config.toml
arch = "unet"
model = "image super-resolution model"
dataset = "crops of objects in photos (Visual Genome)"
train_examples = 123503
image_size = 40
crop_scale_min = 1
horizontal_flip = true
translate = 0.12
task = "super_resolution"
loss = "mse"
scale = 2
norm = "batchnorm"
hidden_act = "silu"
channel_attention = "se"
widths = [96, 192, 288, 384]
blocks_per_level = 2
block = "basic"
attention = false
upsampling = "nearest_conv"
init = "trunc_normal_002"
residual_init = "scaled_by_depth"
optimizer = "soap"
beta2 = 0.95
learning_rate = 0.0015
beta1 = 0.9
shampoo_beta = 0.95
eps = 1e-08
precondition_frequency = 25
max_precond_dim = 1024
merge_dims = true
one_sided = true
adamw_lr_other_params = 0.0013
ema_decay = 0.99
max_steps = 5500
batch_size = 64
epochs = 2.9
lr_schedule = "cosine"
final_lr_fraction = 0.05
warmup_steps = 270
weight_decay = 0.0
adamw_weight_decay_other_params = 0.01
Rows from block 4 of a small image super-resolution model, named by matrix and row number. Rows with one number belong to one channel. Each number is 500 + 50 x the weight over its row's rms, rounded and kept within 0 to 999. All counts start at 0. Numbers have three digits each. After the name is the row's rms in percent of the matrix's.
After each channel's rows are labels from the 100 images, of 14976, where the channel reaches its highest value: "peak at" is the part of the image that holds the peak. Only what is clearly more common there than usual is listed. The data: crops of objects in photos (Visual Genome). In brackets: how many of the 100.
# convs0: first 3x3 conv (model.enc.2.0.convs.0.weight, 288x288x3x3, each kernel summed), inputs 0-143
# convs1: second 3x3 conv (model.enc.2.0.convs.1.weight, 288x288x3x3, transposed, each kernel summed), outputs 0-143

convs0.165 118:446475479577426525564440393476448515430427490432455471534549498497436489512561435457519474513491439516462557494485508432456449424519557449470434502518463476443464526398454533535461387454552461382503521468443460440482546610432514447471547618458535455487436536495436413491533467565469572401482498470511437553453489451581418458457424443467456422529424482528431439537462433573410435452532455535525532442482513399510489560397484492550532
convs1.165 121:546537501513516591569513502503546589524523481494502464558467535520508681587521506487627487489511461489480436451515529489517524526410508517500542548497504494564502434486495647733547453498629553469545441518504603471540523431503503530537556594565537529516506547472476524514496513588488465480529679499536482600480481558505478515578505496461547519502502514581495537538477506513504530482506501573500688480487504625466528504493548541516551
peak at: middle right (33)

convs0.61 093:489388595452407480532482406457475553492472446424500495441487510415432561480420414478534486501524437552428466448452436398481516464504612514420406521501509450409491517502458448431467397428528476445513489425395511416519527538505476496541504517420465476474491519521484476402482457629499612498415508526508524498524460524539433501476394532482428453465385455541493395566480534517429506439523527506471478481497442440543423449440421482456479
convs1.61 104:500532482487538621553569466505547589521545508468473537574446569622498673528506510490532533509542484455443447526491538501498559477436497536408520507504529504470433462493466625766515545529612492494470486530509514476520498529516481504553512551654539535507519535502523479511507489513506405521500663517467454626526444566493496493579510516485561530492477538568532532545417497532533464498534461588537553488517540554498468491483502451529531
peak at: middle right (32)

convs0.212 107:527547535459482420483520512503454457594555437566531553497433444491510493514369506482520486534448527504491483508500542469493503504430527545574433502500487566525462469543454402415506490536502488558376469529522531422566519431477578478561474501386470476497517387494530617528466520502413557511552479482560553372445474477519547515508638540565534532550521459511533572470425564419529588534457464422389500502465482497474484461516484539490487
convs1.212 088:430482537563494613538535448406486527493414518588623586578542533528482489492478366496499504515548550484472454558490536483532523537539405453525579542452558489571560553436536428486519512485457569465549444408425575504487492571545548470541582452560509578465565545594513500465477390509479464498512598554485498642478507534580495485471419537548473592471442489504538565545543485488452385458524501531513398480483518570526548567439483504493575
peak at: middle right (38)

convs0.89 078:439560474408582542548494473565546471561614572526469460521558514589496451481514594461517480485519517508607500500504549542539439573407476445553542543536507452513477438500508513511550468452397528484506517506571506503421462496527527482440516544580577475512455470497539514541574518471608444495559593422462542493494552412547481488542585582555535551431530569446518499527486483513474438584452534462486445499487587619537506494597528520463556
convs1.89 095:467383536389466495483461508513527414427390472525499530518529473520515492428556402524523485517521525491552564467558493452551456477407531496508535589422464540522523471418490360375499448462481553520555402407463522494517491392470472384528500410400522455482498448499521526504462400405510564493524489480445530474458531369437502447531503534486470477552504442527485513472518471520437625445490511474468401505438508395516476477484383532487503
peak at: top centre (31)

convs0.28 109:431471523531500491559451402506459496478394590421523566609511475360448504432521451456590456601565507528483528530445434411578461465493564401512408431439465574474538525451495480485488512442539428496473483404391469450476510544450530462401540497508585498465537538567484406505443412537594510454457521563487482542471430465555480449465512488486446465521464480525371487541495466471482515443582445507555468432538474466524535504449447495526553
convs1.28 109:561530492517536610598519509523537552520517442464509458547454488523519708566514528483612503463504482495491437469531517499539547520446518554523514579494514477575501463477518585780520485473636555493512462528493640502499495386470477542537555625578519531519490536470476535517496528586486487472512683502551479584498488548471504517556488485478531540517518517568497539564499502492489482525506539558494648485443468535488510493471570546507533
peak at: middle right (35)

convs0.221 114:485480611551464545570448447515419551451486509466474534584520454435476525476569465478582459484498498478415567481447452503449413469527552461512502452434477526419575474467452509552408419510520434498533572456460422463460561575476488440409531564534512513444412530495495434454434504551506493437470568468578410501416509452589454423457488475451477476459477507586398443563386486477482571413534501604535548454503476488593524560510396442467595
convs1.221 118:511547498489532609573528486502537596519508423505526480537439522527528722609509523498563503470513461496493446487483518504501551514452501526497503552509508505558502460482516607752553501503628542450509462494514567515534504470493514547542535551585510578522520552490473513523505528582489480491550672508542476594511477592515492494567478505479538532513511533584480531569459523481487459488490520575495685464479454545475494517479582558522505
peak at: middle right (29)

convs0.127 101:591563487514543530485504595544408518539574499428561542547579576590502476569540543421458486470548467458491548484493560479568468502508465582509537529544490477561457450499516596551467498501486564568595404587593405542417452559499494546513493528574501505497563503530538549524460556470486521490539503410484511637542501520415597473584557500518572481495488566471567557484441493541466614533480585571533487463538509493461432437567531519536530
convs1.127 101:470401427442527409551513503431552379450486439420516596493554480549405442385531427504398557501541547472523570526506452477503437469460470488476507471483431479443521493447445398422485479482473497469482544439407410485510424497442446404556415405454515460494521455441559499517435349456510475506553473479456505426422479460505509484500464456493508452451480487505406536498449508460485506480520497440535421459466517405528403509520450498499439
peak at: top centre (31)

convs0.182 122:503423509566522548555401501514441540474412543423460486580575480417416528459578448460527493569540527508482573517495358430553474417555563495506433507493356472425514507429482484572461446477514495451504481500459484435474563606478488443532534540556556458478462516581437434438466474521486591419490574537507507559454486494528505426424489535454436438557455513541428457556436448511520545427551444622567554436548495502529497599491426547418562
convs1.182 121:552554491486524568586549497506534570517524451472528485518423538530526668568490557496555527470475476496517434501474502500505542518445498523478508537519496499566491425481527629782511506509630541424504474519507582513509498441484494543523527590595488546514511535499470511525544507560491462507546657479551473580509473590488507511541515500493567515505511546570489521534439532513502447497509534558504688450480471602484507466482573518512531
peak at: middle right (33)

convs0.220 093:513428524551464539406578411457450520440461539484491521461528476415433459493579430491549475462517453498451519455513487431478466420456573542422453528495505488465497455456472481503522442499443448433415491502485518440475549509464438457589512536543516360477481565534516453465447449510573517513472527423504508520439441532543457445402402461485404467569460471522473556501444378516388526503483492508485584431455503423463448500392461406465538
convs1.220 119:522570481506526603576556479475517569535512493505491464555467548545534687574517475474572524505512486477491432487498516473505561506437498519508507526515514465548492435477496682763555506519632536459518468507491580506549521445503486529545521573584531556518550567499485488510498505545488476504528684521527488647505476569487495513546517500500530536480499532579515523531459493487488469489516493577515644502496477596491500498487538522508529
peak at: middle right (36)

convs0.46 096:430469440534419540591408502441438514473438529486509439515546579397435476453542439476492510565510476460444533483435476507561480473545533493531398510489474467487479565452509515459504471418507475513450505499518496458488494462484493415489465475549505533433532514493531465420415413537479477481482531472514494537399400601600465425435422471453450409437472505480480443516430558516470341436459479576499388383492519396506517460445492516423530
convs1.46 110:560564494489495594593530505509534609520522476487459452529477460513524716570521537483673498471516495514489426478491531510511556493435497542481500563492512480572509470474536680708514462502628527508546413540502609517502517427510484569533530589531525525495502537485465518536518533552486487483487652497542489639501451498449523497567478501444558507516520493574531586543505468527479511472498507572481682495506460574475490508507566514482522
peak at: bottom right (33)

convs0.109 106:500492477470627454494480534481488499624451426473593571521422448482513458463502457518562463423470479516434507556460462490449504515440546511559514457463543536471546568572506349475587441525489498509418585512544441505533478383560520445512409477470396531456485442493575518505524525423483534514533508603530489426544502469481588526512595534506567486515480449452591508520524542406553523506422478452416453517408489497476573476534495524601519
convs1.109 083:396493558495508606556497452391473443488463533568632599603503524546508474483496406474521530482519538462410450541512515456522486561536480494500510550446521483577526507476561518499497518494445529482522445417438607510505528569517546432528576452556518580489581549556510451462495408485517419513514565533462496645431533605614484492465463515532481549445475485506530524560513511507492352457528447569561421497540509569553525582481486529498594
peak at: middle right (31)