config.toml
dataset = "crops of objects in photos (Visual Genome)"
train_examples = 123503
translate = 0.12
activation = "silu"
widths = [96, 192, 288, 384]
attention = false
lr = 0.0015
shampoo_beta = 0.95
max_precond_dim = 1024
adamw_lr_other_params = 0.0013
Rows from block 4 of a small image super-resolution model, named by matrix and row number. Rows with one number belong to one channel. Each number is 128 + 24 x the weight over its row's rms, rounded and kept within 0 to 255. All counts start at 0. Numbers have three digits each.
Before each channel's rows are labels from the 100 images, of 14976, where the channel reaches its highest value: "peak at" is the part of the image that holds the peak. Only what is clearly more common there than usual is listed. The data: crops of objects in photos (Visual Genome).
# convs0: first 3x3 conv (model.enc.2.0.convs.0.weight, 288x288x3x3, each kernel summed), inputs 0-143
# convs1: second 3x3 conv (model.enc.2.0.convs.1.weight, 288x288x3x3, transposed, each kernel summed), outputs 0-143

peak at: bottom right
convs0.269:093122135147121139142102088131122150106112128111119130133138138101093158086121087130121091106147123110139140118140107113135127123107181117115100084110100123109130148091104123127113124156164109128135105129099105117074149180139090120102093156114143083087120142155147102129112093112118146130117180119133100149133120105161120099139108091113088088095080123157094076159105125101120115097108145162170142108126118110099088153119139080092127
convs1.269:144146124129138171159140119138137164138131112139120097151110132142141221159138132127193129125144111116131104118132131117135155136086134146130134157130119107161140095122133206251149123123183145121147106133121193110142120082123126150137136173154135133135133148115105134143122121171123131127140216130152122190123112157116129131151137126123138136127145134173131151137122128123135124131139131158131203112120099170120138124117143143136139

peak at: centre
convs0.55:117127138104122114091162157119133132111125108167143180109105108125164144114129113122096129126097134173113143111138141103105151113116145131122118130119163191126127165136109092095137134152116144162111139140089141103145126106171141162144137101061134155122127106117167150144108101130110151146099110173126093063134178146122108126127121165123162132169120102139135130104146142127164153132107127072119088117100122151116149136125126142153098
convs1.55:105082118157121133148160100087136124148113099090129147138145125155114057094103096111063157127159146124093123152113103139122150142138109120138115111132148132082122133124120053143118126108102114086111132125100094121127095154132130113153101086105137126105177128147118102126139051084133079140116145145092119143105125146155116126118092144133130129112120125097131146140127131122138060113151113123132050130124170117151114137120114111157117

peak at: bottom right; bottom centre
convs0.21:111095121150107149155141117092091113127081137116146132164145121075096107121162092112119133134142091113106135137113122133115143078142108114122121104109116114105088128109097127129099091092145110117146115122081129117095164147084085120129126134143160116132128135172113091080115093158118123096106160158107105139080070133138118095118105120103058082112106124124057106146102110153104120099120163125130117087127123132136136137118107124109132
convs1.21:150153123126130160182148121143160172127143119111130109138096131142112213159124147125176151128132116141120100142118131141132153129109151156111123160150129129153122103116128193255142129128197149114143105144127167116126148090127131165133142196140134135132119136109107119132145126153117116126137207115160125183135115152122125126151129126109159135117134132166129149159136133131123114127136136154129226112116121182109125121123154136135137

peak at: bottom right
convs0.91:054141128131124158114087088143083169127107151094112162151098120091121127100141096107140120109133119134093145129087069128129151099130132082121119115104100107092139145165115126135139078121129095108103114065098129093122150105126110094121161165121148100100124129126129110086106102148112124104110139147142129139106089117168113097111142136090113099091137121126112099182099106084118082094100112115113135102110145132115098141133103138096119
convs1.91:147143134122146194156128116129132172138129108136122117160114136149142227155123136110170125134141117122116099121142148129134148130090136140122138163126128126143120104113139198254144143124178160124132101148138169115147126110127130141145138174148142144125138147126121118149119109151121105124126212121138107190136122161117125128165131135113131151137136144169137148137126123131128120129138141167145183116121111162126141113111142149148149

peak at: middle left; bottom left
convs0.27:125080098131147102108127120166109108066115145165138149118158154132116066133120160121103133170144163165150088136145123138167102102137108108173115128142084170093133093129131115124118097099108121130117120121103098102088128155109116101113112107112162115092109126148127081118102146072111145107143133100103160143115135144096147091174118132145106123082123141089096138132182107150116104174137151130147114107158163106139097100169143090091121
convs1.27:104108131098130114119113138110152108113097116136098144135151144120148069096179075143140128138147152121138128110150079109159134151085162135172113134147103124154169083129140086123111094138129124139140110098110141143158100048132108092137142083095143109138122112110131172120109089145108135085141130140110137111112119087125139107129130127168109109125131125137127127119136130103109146122153111114065128104127098156116127123119081115107115

peak at: top centre
convs0.152:140143138107164174121116098134144110132169126129147130138128150146177134135143153134131098139142129144112144156111154149175096146129141116170165134101127131164167081118168133111155152125140151133145125118172156175072157139126147148114146079126142131177094082151111110147107157139157102122124113105107134139164100135118149150155140125134125136104145148120099167116117119105087097139128207159110132111161158163133133126127160101160150
convs1.152:120047149088122116147102125160150076109095098114123147138131132161126135103149117145140128117143107117127139119166134086163101125071166134123138123106102146125126123098128101086119107137111143133139099107117135123151116071117127073141116082094152109133125108108130141130112069089133136129154132138100144116080134064092124112171122135103139079159137108139083142111120130137096193104137141115119113113104138104153133101144100140113110

peak at: top centre
convs0.281:085147135141111094133105131086108144119097138163149149100117074116148138084117073151141138103115131135118103141119105091102145136092138101144119120100150169121135177132103096112124143169115100104107144129088107084146158105145113120138132129109107154132138096115153162115145134159095159121091119135142120104119143130135151127121135159098148127158106091137138110141137186126126111125107079088095123104077107126104164159159100115149126
convs1.281:096110128119157153166167111090137127116140082100129164149109156159112117133116095101092170141153152116108115160105115126143141146144156127149126108139152124090107125108118119189124131121104125106081139123118124146144091140111126122154107079156155153098132156121116105120123107096114080125147149143077132165152097169130130121126127121121141149076129156124136148145107140120138102113158148128130047150116127108156112116137121134123101

peak at: bottom centre
convs0.286:095094134163102152135099089093093172103127128099105133157114120111099165092102124107138118067123149120125142108103110120102118135143150096105098118100118135107133123102084112137123110088155118086099134099107119097091156138099101091098166148136126129105093111140137114126112105156164144104123147119113080140146132112154105128072132135112114078109113104137099113137089128086125096102154132150101165093105129138134132156132110104127184
convs1.286:118139148136147185144118114161128176157139097135124128168128134173152234127144127097169119133155115127123116121166135126146144144085140123104147184111135115147135133105143173232158136130151144155147108139143185122173127134114135132139152141123154134125129112155119118118118108157136120132136219126118118159112112124112120110169136142120155133144150132201138143129096118139127171130136160143143163111135141147113134118126134158144149

peak at: top centre
convs0.22:180133121129122117152114147172155103141149185125152141130161176144141114126136129144113084175149109087169137124105153145189145108140120160119142146158112096142125112144160134120104139096112149107197091151151152151155114128133099167152142120179149097130152135122134141123155120153160128147156146114124118165125162141138163123140109122110123120088133152099173164126144127149104092120109165147128140138187170122134145141130140137107163
convs1.22:119066122090122121130116133118129081119086093147126150132147121140130085083165075140137145125145147123147124108136119098154123139066111137163126105100099136110133111104113079081131113097130129124122099092115129127129112048137110081136125077100115109128125107101141158124100075087126128117145124141101143100117132054095125108146113134122112097145130141105096139115143111122107157099142119104104089140082081125148134102137108132110105

peak at: bottom right
convs0.32:126139147147085149138114090131131155106136103108141114119151127097101142115135098121128112096112089108110107105122114129119108103122162135102095107109122132114140115113114129134100119122119112171129144110118085092110161164126085099110137172113114100107102164141134125089108100085113131100123137128099119099072091133160129113121112137111143082123089120160109116189121124146142152113106115133157151097131110094110091121123112137118147
convs1.32:133167112122144184161158115120131149135120110126133110148108145140139220167128125109162137124135112129110108135114132135134159128108118141132129144136137118154126108131124196231146139135180143092135117130127163128138119118133126142139146151174134153126138154129121128143136127176124108130135226122147125210142119162133125126152137120126147141118134141155122147146101132116124105118126136162135179130120100176115123122116166135132137

peak at: bottom right
convs0.20:099089144128105112113088121100109149135102112126100134138140112095086121091134098122146105093108087138085129100127097095110094108125152097132120108098122129078133127126091100129102090118161099123094106094084122094100166108107126103135156153120085117092110107134127114091094086132126147127115152113160112114102140100131105100112120102106099104115091109163122111164128099126124138115118106123119155110100092096113096123130090105097126
convs1.20:136162100145144180147172130124135179135139127128107109139116137164164182157131141096140153139132132136113104145122137116130155130089131146123126151143128109102124086116115201255132156148187119107136141155132127119152117123120127153143129169171137142111132158124122129133119123148120100135112207130138115212141093146126131134149145124135132144114130146157135161163117138118151091120147123170159172122128137200127131134122151115136149

peak at: bottom right
convs0.137:114110122138094154146102127128113137123082126130120164154125123081119162122136098079171099129127137143116152114118092074115089095135124100103104087086110107100130145095109149155082112128148110100140150100117102116124168137115111090106179147123115092087135122180109114147117088144122144109115170135148091123112111110153124131107118095080114107117106099154093118153107129144110110107138133150139134102150147118134158132137088119122169
convs1.137:139145122130147176163155112127137167142139113123133102147114160144152221168129131127154132122136121123121094112126139121143153146111119144128145156141135118161125091122139195242151127129191150111155114137124176128150127096126138153138145147168128150129133155125115130123132129183122106123131225125143133199133115168110120122148146113129144136128129143156122154139105135127121097126131132166147201111120124149123123137130158155137130

peak at: middle right
convs0.69:110104152138102160123098122132111172107124149108146143153150142089103140090132119079148116124192115126096138128106107075163127111180154117130094091107116142098144136094098123170121110143159093073124141094102095125102164162101134078073145113169154107088109173171127115092107101153137149122123135120146118150137108099165106091088104132090094093108095109132120083170102126138140112070163122145113133113133149107180127134131121144123162
convs1.69:148147128115142186174134130132146154139134103115134110145108131137131211162127138127166127131130120129129093121141131131142154136091146151129126154120129134162129099118145189245152126123185161112138108139126196128139129078121113148146136179160142164144132145113115128142129123165116119128136202127159117169129123161101126140152134136111145143126132140170117143146118133128126111129137136158125208118104100149125130122125158154131136

peak at: top centre
convs0.273:115104127140157147183103117144135131086147174128128127178155156144118103153125153116185085162109143136134174132133135116143101093121148121130108152107094112134132122113131131129123152143142112127144102148110114149100142180148109120098178170130119118138083154161137127117129109108175132098135144117115120167142137115149121154117131104126135145126151145118098134138140142089102100134107146143139139108139160105182102158113126108116159
convs1.273:134069138093127133169095155141117106120115070117140122142106104126130180128128132147200121108110108141138108110132132108133120125090152156150102130097074150164145138094126142186139084113175152120132104113122175123120109040106129085153118115111143133135089129089123144152120102152125148114147158128154133128126127089100130118148125126099138087160133127153100134108132145125115166110128110136097187116084090110147134108142116139120112

peak at: bottom right; middle right
convs0.247:109088119159118129179114101124086110096103154138127124160152118117092137115163101110148116155141106128080143129135098128138125107127166101111067076127099117111121122105112151105126103118132124098128127087109122102149139160133093093128149156118118111082163166143122086109119129139134123106111157136110135140105078141168106102087072117109086122131108128153096091148129107119131134112120107141175140085130106098175124158079139141096139
convs1.247:144163123120139162168148110126135166137130113120137114148100150133138207156127134123166130117128122120116087122118128139134148138096131140119131148134140126165129095116129203255144129130200148092140111143138157129145135099121128144132140170165142149135128158126106119134137111150116107121135195128142114195129118157105126139153123131123142140118124144157124149139109126129112112134131139166137210117113116187126126114120153158144137

peak at: top centre
convs0.233:135104127101125132123147135155131087113135181118123113108153154108144091145153136139113104162160100124124144113134175141166101128141122154089152133141135120138107116123140091126111132114062133158169118125141139171096091121126159141143106120168175129103118149140135134132112108137175096105164130072102134145090134135112148127109159120097129134163102165096144152116112120170075073134122170166144136139149158128167081120133150142100118
convs1.233:142055099139150100177127132179158120118151060065108147149132124167105128116151157141092148120145130104125154145120113110140121123098127130134113079107100121078109119093107101160125089117150113107118138132120118122140098092133127109160102125093133102137095085105143129139124111122134082145146165128112136099123124106109140133148108107099162073123129152120093152143107134116120161110150169113125126110100137061152105152154142115121101

peak at: top centre
convs0.128:126174134124144151146146090131157120151124151090104106101144162150147111144118148131121134101172115116134112120141151138136134154144127113119160111141126103118139135108136134149098129090101164139140118144173135150100094135132149129134166136133114112157107149134119124131111127122146109097131155132107125132120084095114107135084179152112123144121161173108132112140116146071113108142119139176102114119129159170134116125146140095142085
convs1.128:088063153094131139152098114143145080127090122115126153159156132149139133096156111116138129119138125115141115117156109092163114140072145148137140128080108147111142091084127094107140095128159128145157105086105148136142133092108140081153144131101159131125120104119133120130097067117142135131147121138099137106081145085107113119156098138121131082157136106143078144117125158134092185103137142101137134106100133112143114127161091183119125

peak at: top centre
convs0.64:163153149123131116104131154124150102137134148128104143141158166136158139088165155172146121154134134090136131147135174123154125160109143117085167127135114130143124070128122147118116145119107139137150103110112165133128104110150117164142140130152164126117097122093131137126152144124160110131128150108058152130128129145097174159115125096119128135120110167124119135100105119151083092134123177147165149164182158085095143140175151139129127
convs1.64:109067139119113099108125142158132076121104062141141161122156138129120099108144112125133122136148122137125157139123129114148116129079132111134116119091116137096142164112108057082127116141085114133144105100106132116124101119113120073131117074081121074117099092127155144129093062087114143123133133137117153099070111056130113125148110124119129076131131138099079161093117120106112166097116148089116066106122140109135108119130097143097106

peak at: bottom right
convs0.265:076116122169146139120104054134111149120123138111132143143133118101107111105168144143159116095106096089115119101063095106121133119134109116127119146149085151076140104122093106128170114093138073120124120075111126136126130144152100110129103134127150134098146149127094104112130096070111124103110155157132108144088125112149110099109136106107101142079116129133093102140115092110115108088101114120099098126145080082103126140072108086136158
convs1.265:134164140127135184145138124131145172147136133123124125155118127154132200160107125114191147133133129122118094135139141126133141123108120145107137161120142120166117092117137213227146130139169165141144081147122155113137134089123126134122137154183155117141149149127122129139113107169131097128120214120140130208120116149097131131161125153115159133120134148152138146152128114135118122126138127171156167133129113182136116119134136129148153

peak at: bottom centre
convs0.108:107103095126156155091156148151142081102139125132142126092094111128091105141130136133134142127113150102142106134111162139134157139151092102150086172108139126140099052110151182116129173057113114156120075109123158125141090113122116142158122099118082116161114112113082100125156148123121067148133158123078164153151101115125123135127153107132135148122165157131107167114113110139109107102145124149162109161165107127112121122130129143106093
convs1.108:086059124102109074125152133119138111117110115108109145126148095136108115090127129112090143128135140123127163136115120118137104132099137122100107083109094112084149128105121113135095127131108079100119157123092060102095105139111128096138134124077123072110120092111162109132124059127143140136119126111118113089072117056150104124118108143124130102128135119102082144143127150116123126088139120100164081081145139123124102156111115090111111

peak at: top right
convs0.125:127119145169115137139096126118111143103115153143125147158115137128136193076126125162165134124139141117099123141085153113170116114127115119157171125137114143146146122170134158173144124179141133167112152101145103144129174169086123088131141199175147127129135155129136155104102163154123131144148188168182146150111103103136169143114161119173101179140112144156071138123137133148147106136128133121121184157117125144120162145149133129148169
convs1.125:134095130081112117116090128115104097129089050125142131117142131124132097120137085103122109138146112126122092112143152106143121128061121126140133160091112134169149141093131075110149114115103176138131068115102202107154091099122128097160127069076149134115115115119124126128094093118107111131145153141109122111090120113106127113144127131093123102132130127132108150081109112136126151103146128117115086132108141094162141091152108174099104

peak at: top centre
convs0.168:137158098125125164161147122190125127160117204106113122130142147141123086137141101127092126124145164123120127163130138120132132173145117144128151177156103116152148147139151111164094162106149121115163098120132142139098107132106134151120145126178168125157083163136108132135137101137133104086131117101094105159136094146099132133109134122102112121135140177109128114143126126132110091137133126177145159114166171126139107132123160070125136
convs1.168:125067139089133105151110132142141080128092077127124142132165129146138109095156127130147127122139135146139120127143131113149124134055142140150105113091105145105138101080154105104139128116124144139108110109126104144124127043122139087171130128086133118140127100095130145149113055085111136132137116137114128070079131071098120128163101144109125099150117127110086141114138156120103162088146149096129141101090083101138112116135132137125124

peak at: centre
convs0.159:136144080096182094113150155152159143118119130161126167123090093106163113109108149137144163098113156124174120170120142138129152152102126111137119154160153152133145134151139095094138115159065136156110129139168124135142109107157126118150142117097121119181107087071138132151155150113115109115099099134095152058128143125122142117141157148127132109155137085131146118113108167102143152153097130096092122146094108115103119106154134136141130
convs1.159:130123121107133170135121114063138151099094145151152193150143134127151109106114079134147112149118160125133100121130101103134118160101113117124150156104119120128117101091142147122114132099095152107175090084092112116151133116122154077133159119151100121126151177155138146128091075127126128109134140110129134210092121172123158125122095146155126143100089109119138140113146106121109094122129110191175138092118107159133135109107092123135140

peak at: centre
convs0.99:123115130131077162147143117157124097085125122110080096154158134104091085142149100088128115131126107099106131120133117111138087096144127107102130146129100081129114113073135142159092144098167136115121129105135142119101115156111106135085155157158154105112114143157124096135097130135137096065129157134093100137122078139132098109112117120116090127079111128156111114139079120149115082119126139147133126109149136108132087131103108120093125
convs1.99:151080142136125162159123133164152174110115116118115100142119133132135232126130139128190134103118107128116092104146123108158143147086166128116153131114105127155135117112144169218118104138209142111133112131118154123132147115113149110158166165134148117145105132092112143133147098159131124120147214132127129141117136084110097140158132124103128116160144124170108137137103138132096175119128140139125224102121138204136141133141122142101128

peak at: top centre
convs0.33:148125082134126118098138204148108098141159141119126095080123163126138086162144150110085138140123137108141136107133139141175154161112091122117144131136136124144095113106141124081153176076103151098160110141167140152118097109161124144115110072152160163122149123124076138159141165097129076102122096097106161146154148158103167121148100176141135158111140160099158152103137145145124100144134148116139098134131142126127104132137164126128113
convs1.33:127075134103125088127118138109141044094080115116113137127149109143129074099153106122096119142142133139128161112131143107140090104104149119125118129121075121109106120092124090055111102135115114119134119103105039112100089111082123084146117098113153078127115110118146122130102061099139130130143096113103127083072123069111133120141120121136122073121126125133103144097115124114126159104138125098148084080139136100141103100118088118113111

peak at: centre
convs0.195:128110121169109160158126107116139150111120144106083107144113121143145118124104121123143107157126111118147146092121110133117127136125137099120125133111087109125124104078114153143090107095145106110142118128152118131071133126091078110092162150103112085121114116188088119102099120133137112086134162097124101140098101098153098100124144090089124116079133151129092143175096105164099117117107142139158134131138137098168116152118117113099188
convs1.195:119060161123116130141125142155157120127081090107085101116135130130129160119121145108145123124135120129131125098132125114154129116062124111129138100082103141100129119085147091161114093142140145135138101111128121111118090083107113102142132121110126100139097087120114133159106066131127153130127156113109116068089131066103108093176130132111118082148142090157105153098104124137088180106151114107111166113133162077136117111129081131100102

peak at: top centre
convs0.164:126085126140105145144097142162144099114133155163103144132145161130124113122171131080099125157177104111110156098124134111149127095116117140160101086108091139128118116115132137123092144084102135144167108116101115159158142148128082132196102133124137114129126143099154140091132171099177146097110150102123105125108131085159136102127150091111089101094115183122134117139147140130125122121123140135129090107140160104150105142137141158116141
convs1.164:132097129089099108134117163121125080125109080115131175116163091166142126129138113137159128119136125131139168105119134115133117113078120156145133143093121148152115076112128098152126115127135114150123105122104143093152122047096129100169093088132146119128122127103166169125101059114129148117131162121107114117086124117121140120163113137093162079130132136105087153106129128144127127081135123113095162118096101162131124112134115147123118

peak at: middle left
convs0.225:128170141146132129127156166128102147141129119162118127152101090149130167128115097148129201107104133129123161137130084149116116112106090126131116123136113183098140152131099103152144146171162137136092127149151135131147149175105133161129149145113142134152113126170118120163122159119096147126114139175143122110130124137114145129115138121169138141087143103125146140136152109160142173141116098111162149132110125161137143145129112130128144
convs1.225:140106126089111128092120144139145100107074078117105121110147131112133075138143126120128126130152132129147117093156124123137133125093125125137129146116083133133128100101153094117120107147100180128124098115140128127121091073106116096143108104085133098150136101113119135132114066132123142118121124111113116088126122093097110114150125139117090093143142116152112131085116129144120165107134132111118081109146119103133132100134078125095104

peak at: bottom centre
convs0.250:105135120101136104094117130100127112151119086146153124115099076127123116100102096124103120074085124129143098119130084106080109138084148133148094138138124144117151139127101078107129121125121114119084155126137130101160098070139129119139113116074095156120122059111148123138119115128082124121089109130133130061129115124130134117118136170122134095115089107123147119113106171107165121132102093110081155136089129127071136120155135103115108
convs1.250:126148144100122197105139123119143169136102142160148153188155159142141139144119118136167130156139148108102128147122169147144146129138114117151166182122140118148132131114157120076137128099092154116157098104112144146132158128137163092136146110120135138120180142169102131144108101099121116121124137125122124208127124205139148108124113154140098178120117138129140123107126079111108123114099134176129077116119110146140129113090091119145151

peak at: bottom right
convs0.140:147107113129110145146084120146108148076119132090113090133149150100119099133139108143165110116136097110091127113138102105119111101135157150097108121101107123089155146120132128144103142112169119091117138112092111104109162120089128113125186147122134094114064116165138118095126099103151161089136139114098120133082135114157121120085104114066120098124131105133082112170126085147095140100156124108144140127133134113162102142093129110131164
convs1.140:132153123135140179167150126118141168132129104128132104149112149138148219158133120116173132121139114121120092115122135120128148135105116134131132149137127111154124104129127214246153136135180134105134111133136169123145124124133133137142141158163139150137134154120117132145134133181114107138138236126139116187130118162130123137152139112130149135119137136163133137150108137129124109121128123164141204125122114162118127128126154139124140

peak at: bottom centre; bottom right
convs0.274:081094153129119106127105073087104134095117128096102096117115137082117163077126108109124124125125104096117112095103107098141123161141145067107101101112099078095166144118080106145118103082149085093091146094090101128100128148097101101098141134118122123118110134127117096106108126134088137119110139125125118113119104136160102101075149118120102086110106119145094087142075093143119148129108103149102141124111123131124098133117099093140142
convs1.274:131118144118148179121136120138125190149124138118113112155121117168150219159138127096195123125143111110113137107149143120150154127094148140101141179107132111131120120108137199215139117134191145150153080143135151091135152133122127115130119168138163122113145124131114117141119117166145118133124208111123108177139115123113125126153127146109154147156137128182147136114106115149129157117135117159144203128131143155116131114132115151127144

peak at: middle right
convs0.262:094120132135139150145104093108101150154123143095135162114113129106138147100136109102155108124143146153112151105092104106143110118138135060130128092094113101120174164078089143120105134113150109097125165080109127083097156144127112106132145176153157145103093148153122086080122114143152152098099158132134141128113080091161091112101113154093122101109107129150078112140124098136145119073152140134111160109127148120137127155135107128109119
convs1.262:147146132120139190138139123129127187145125115133112113162122127150148208158137120099183127139147117119119103127133145124135162119103146143112136185108133122147130103108149192230149143132173161147129106151142174111142127103135121133159128172138141143140145141130112119139129102142130119132136212123132107176138109161113112132164133146118144152134140128180128140132104122137128124121144129169151192126124115155117146112125124145128157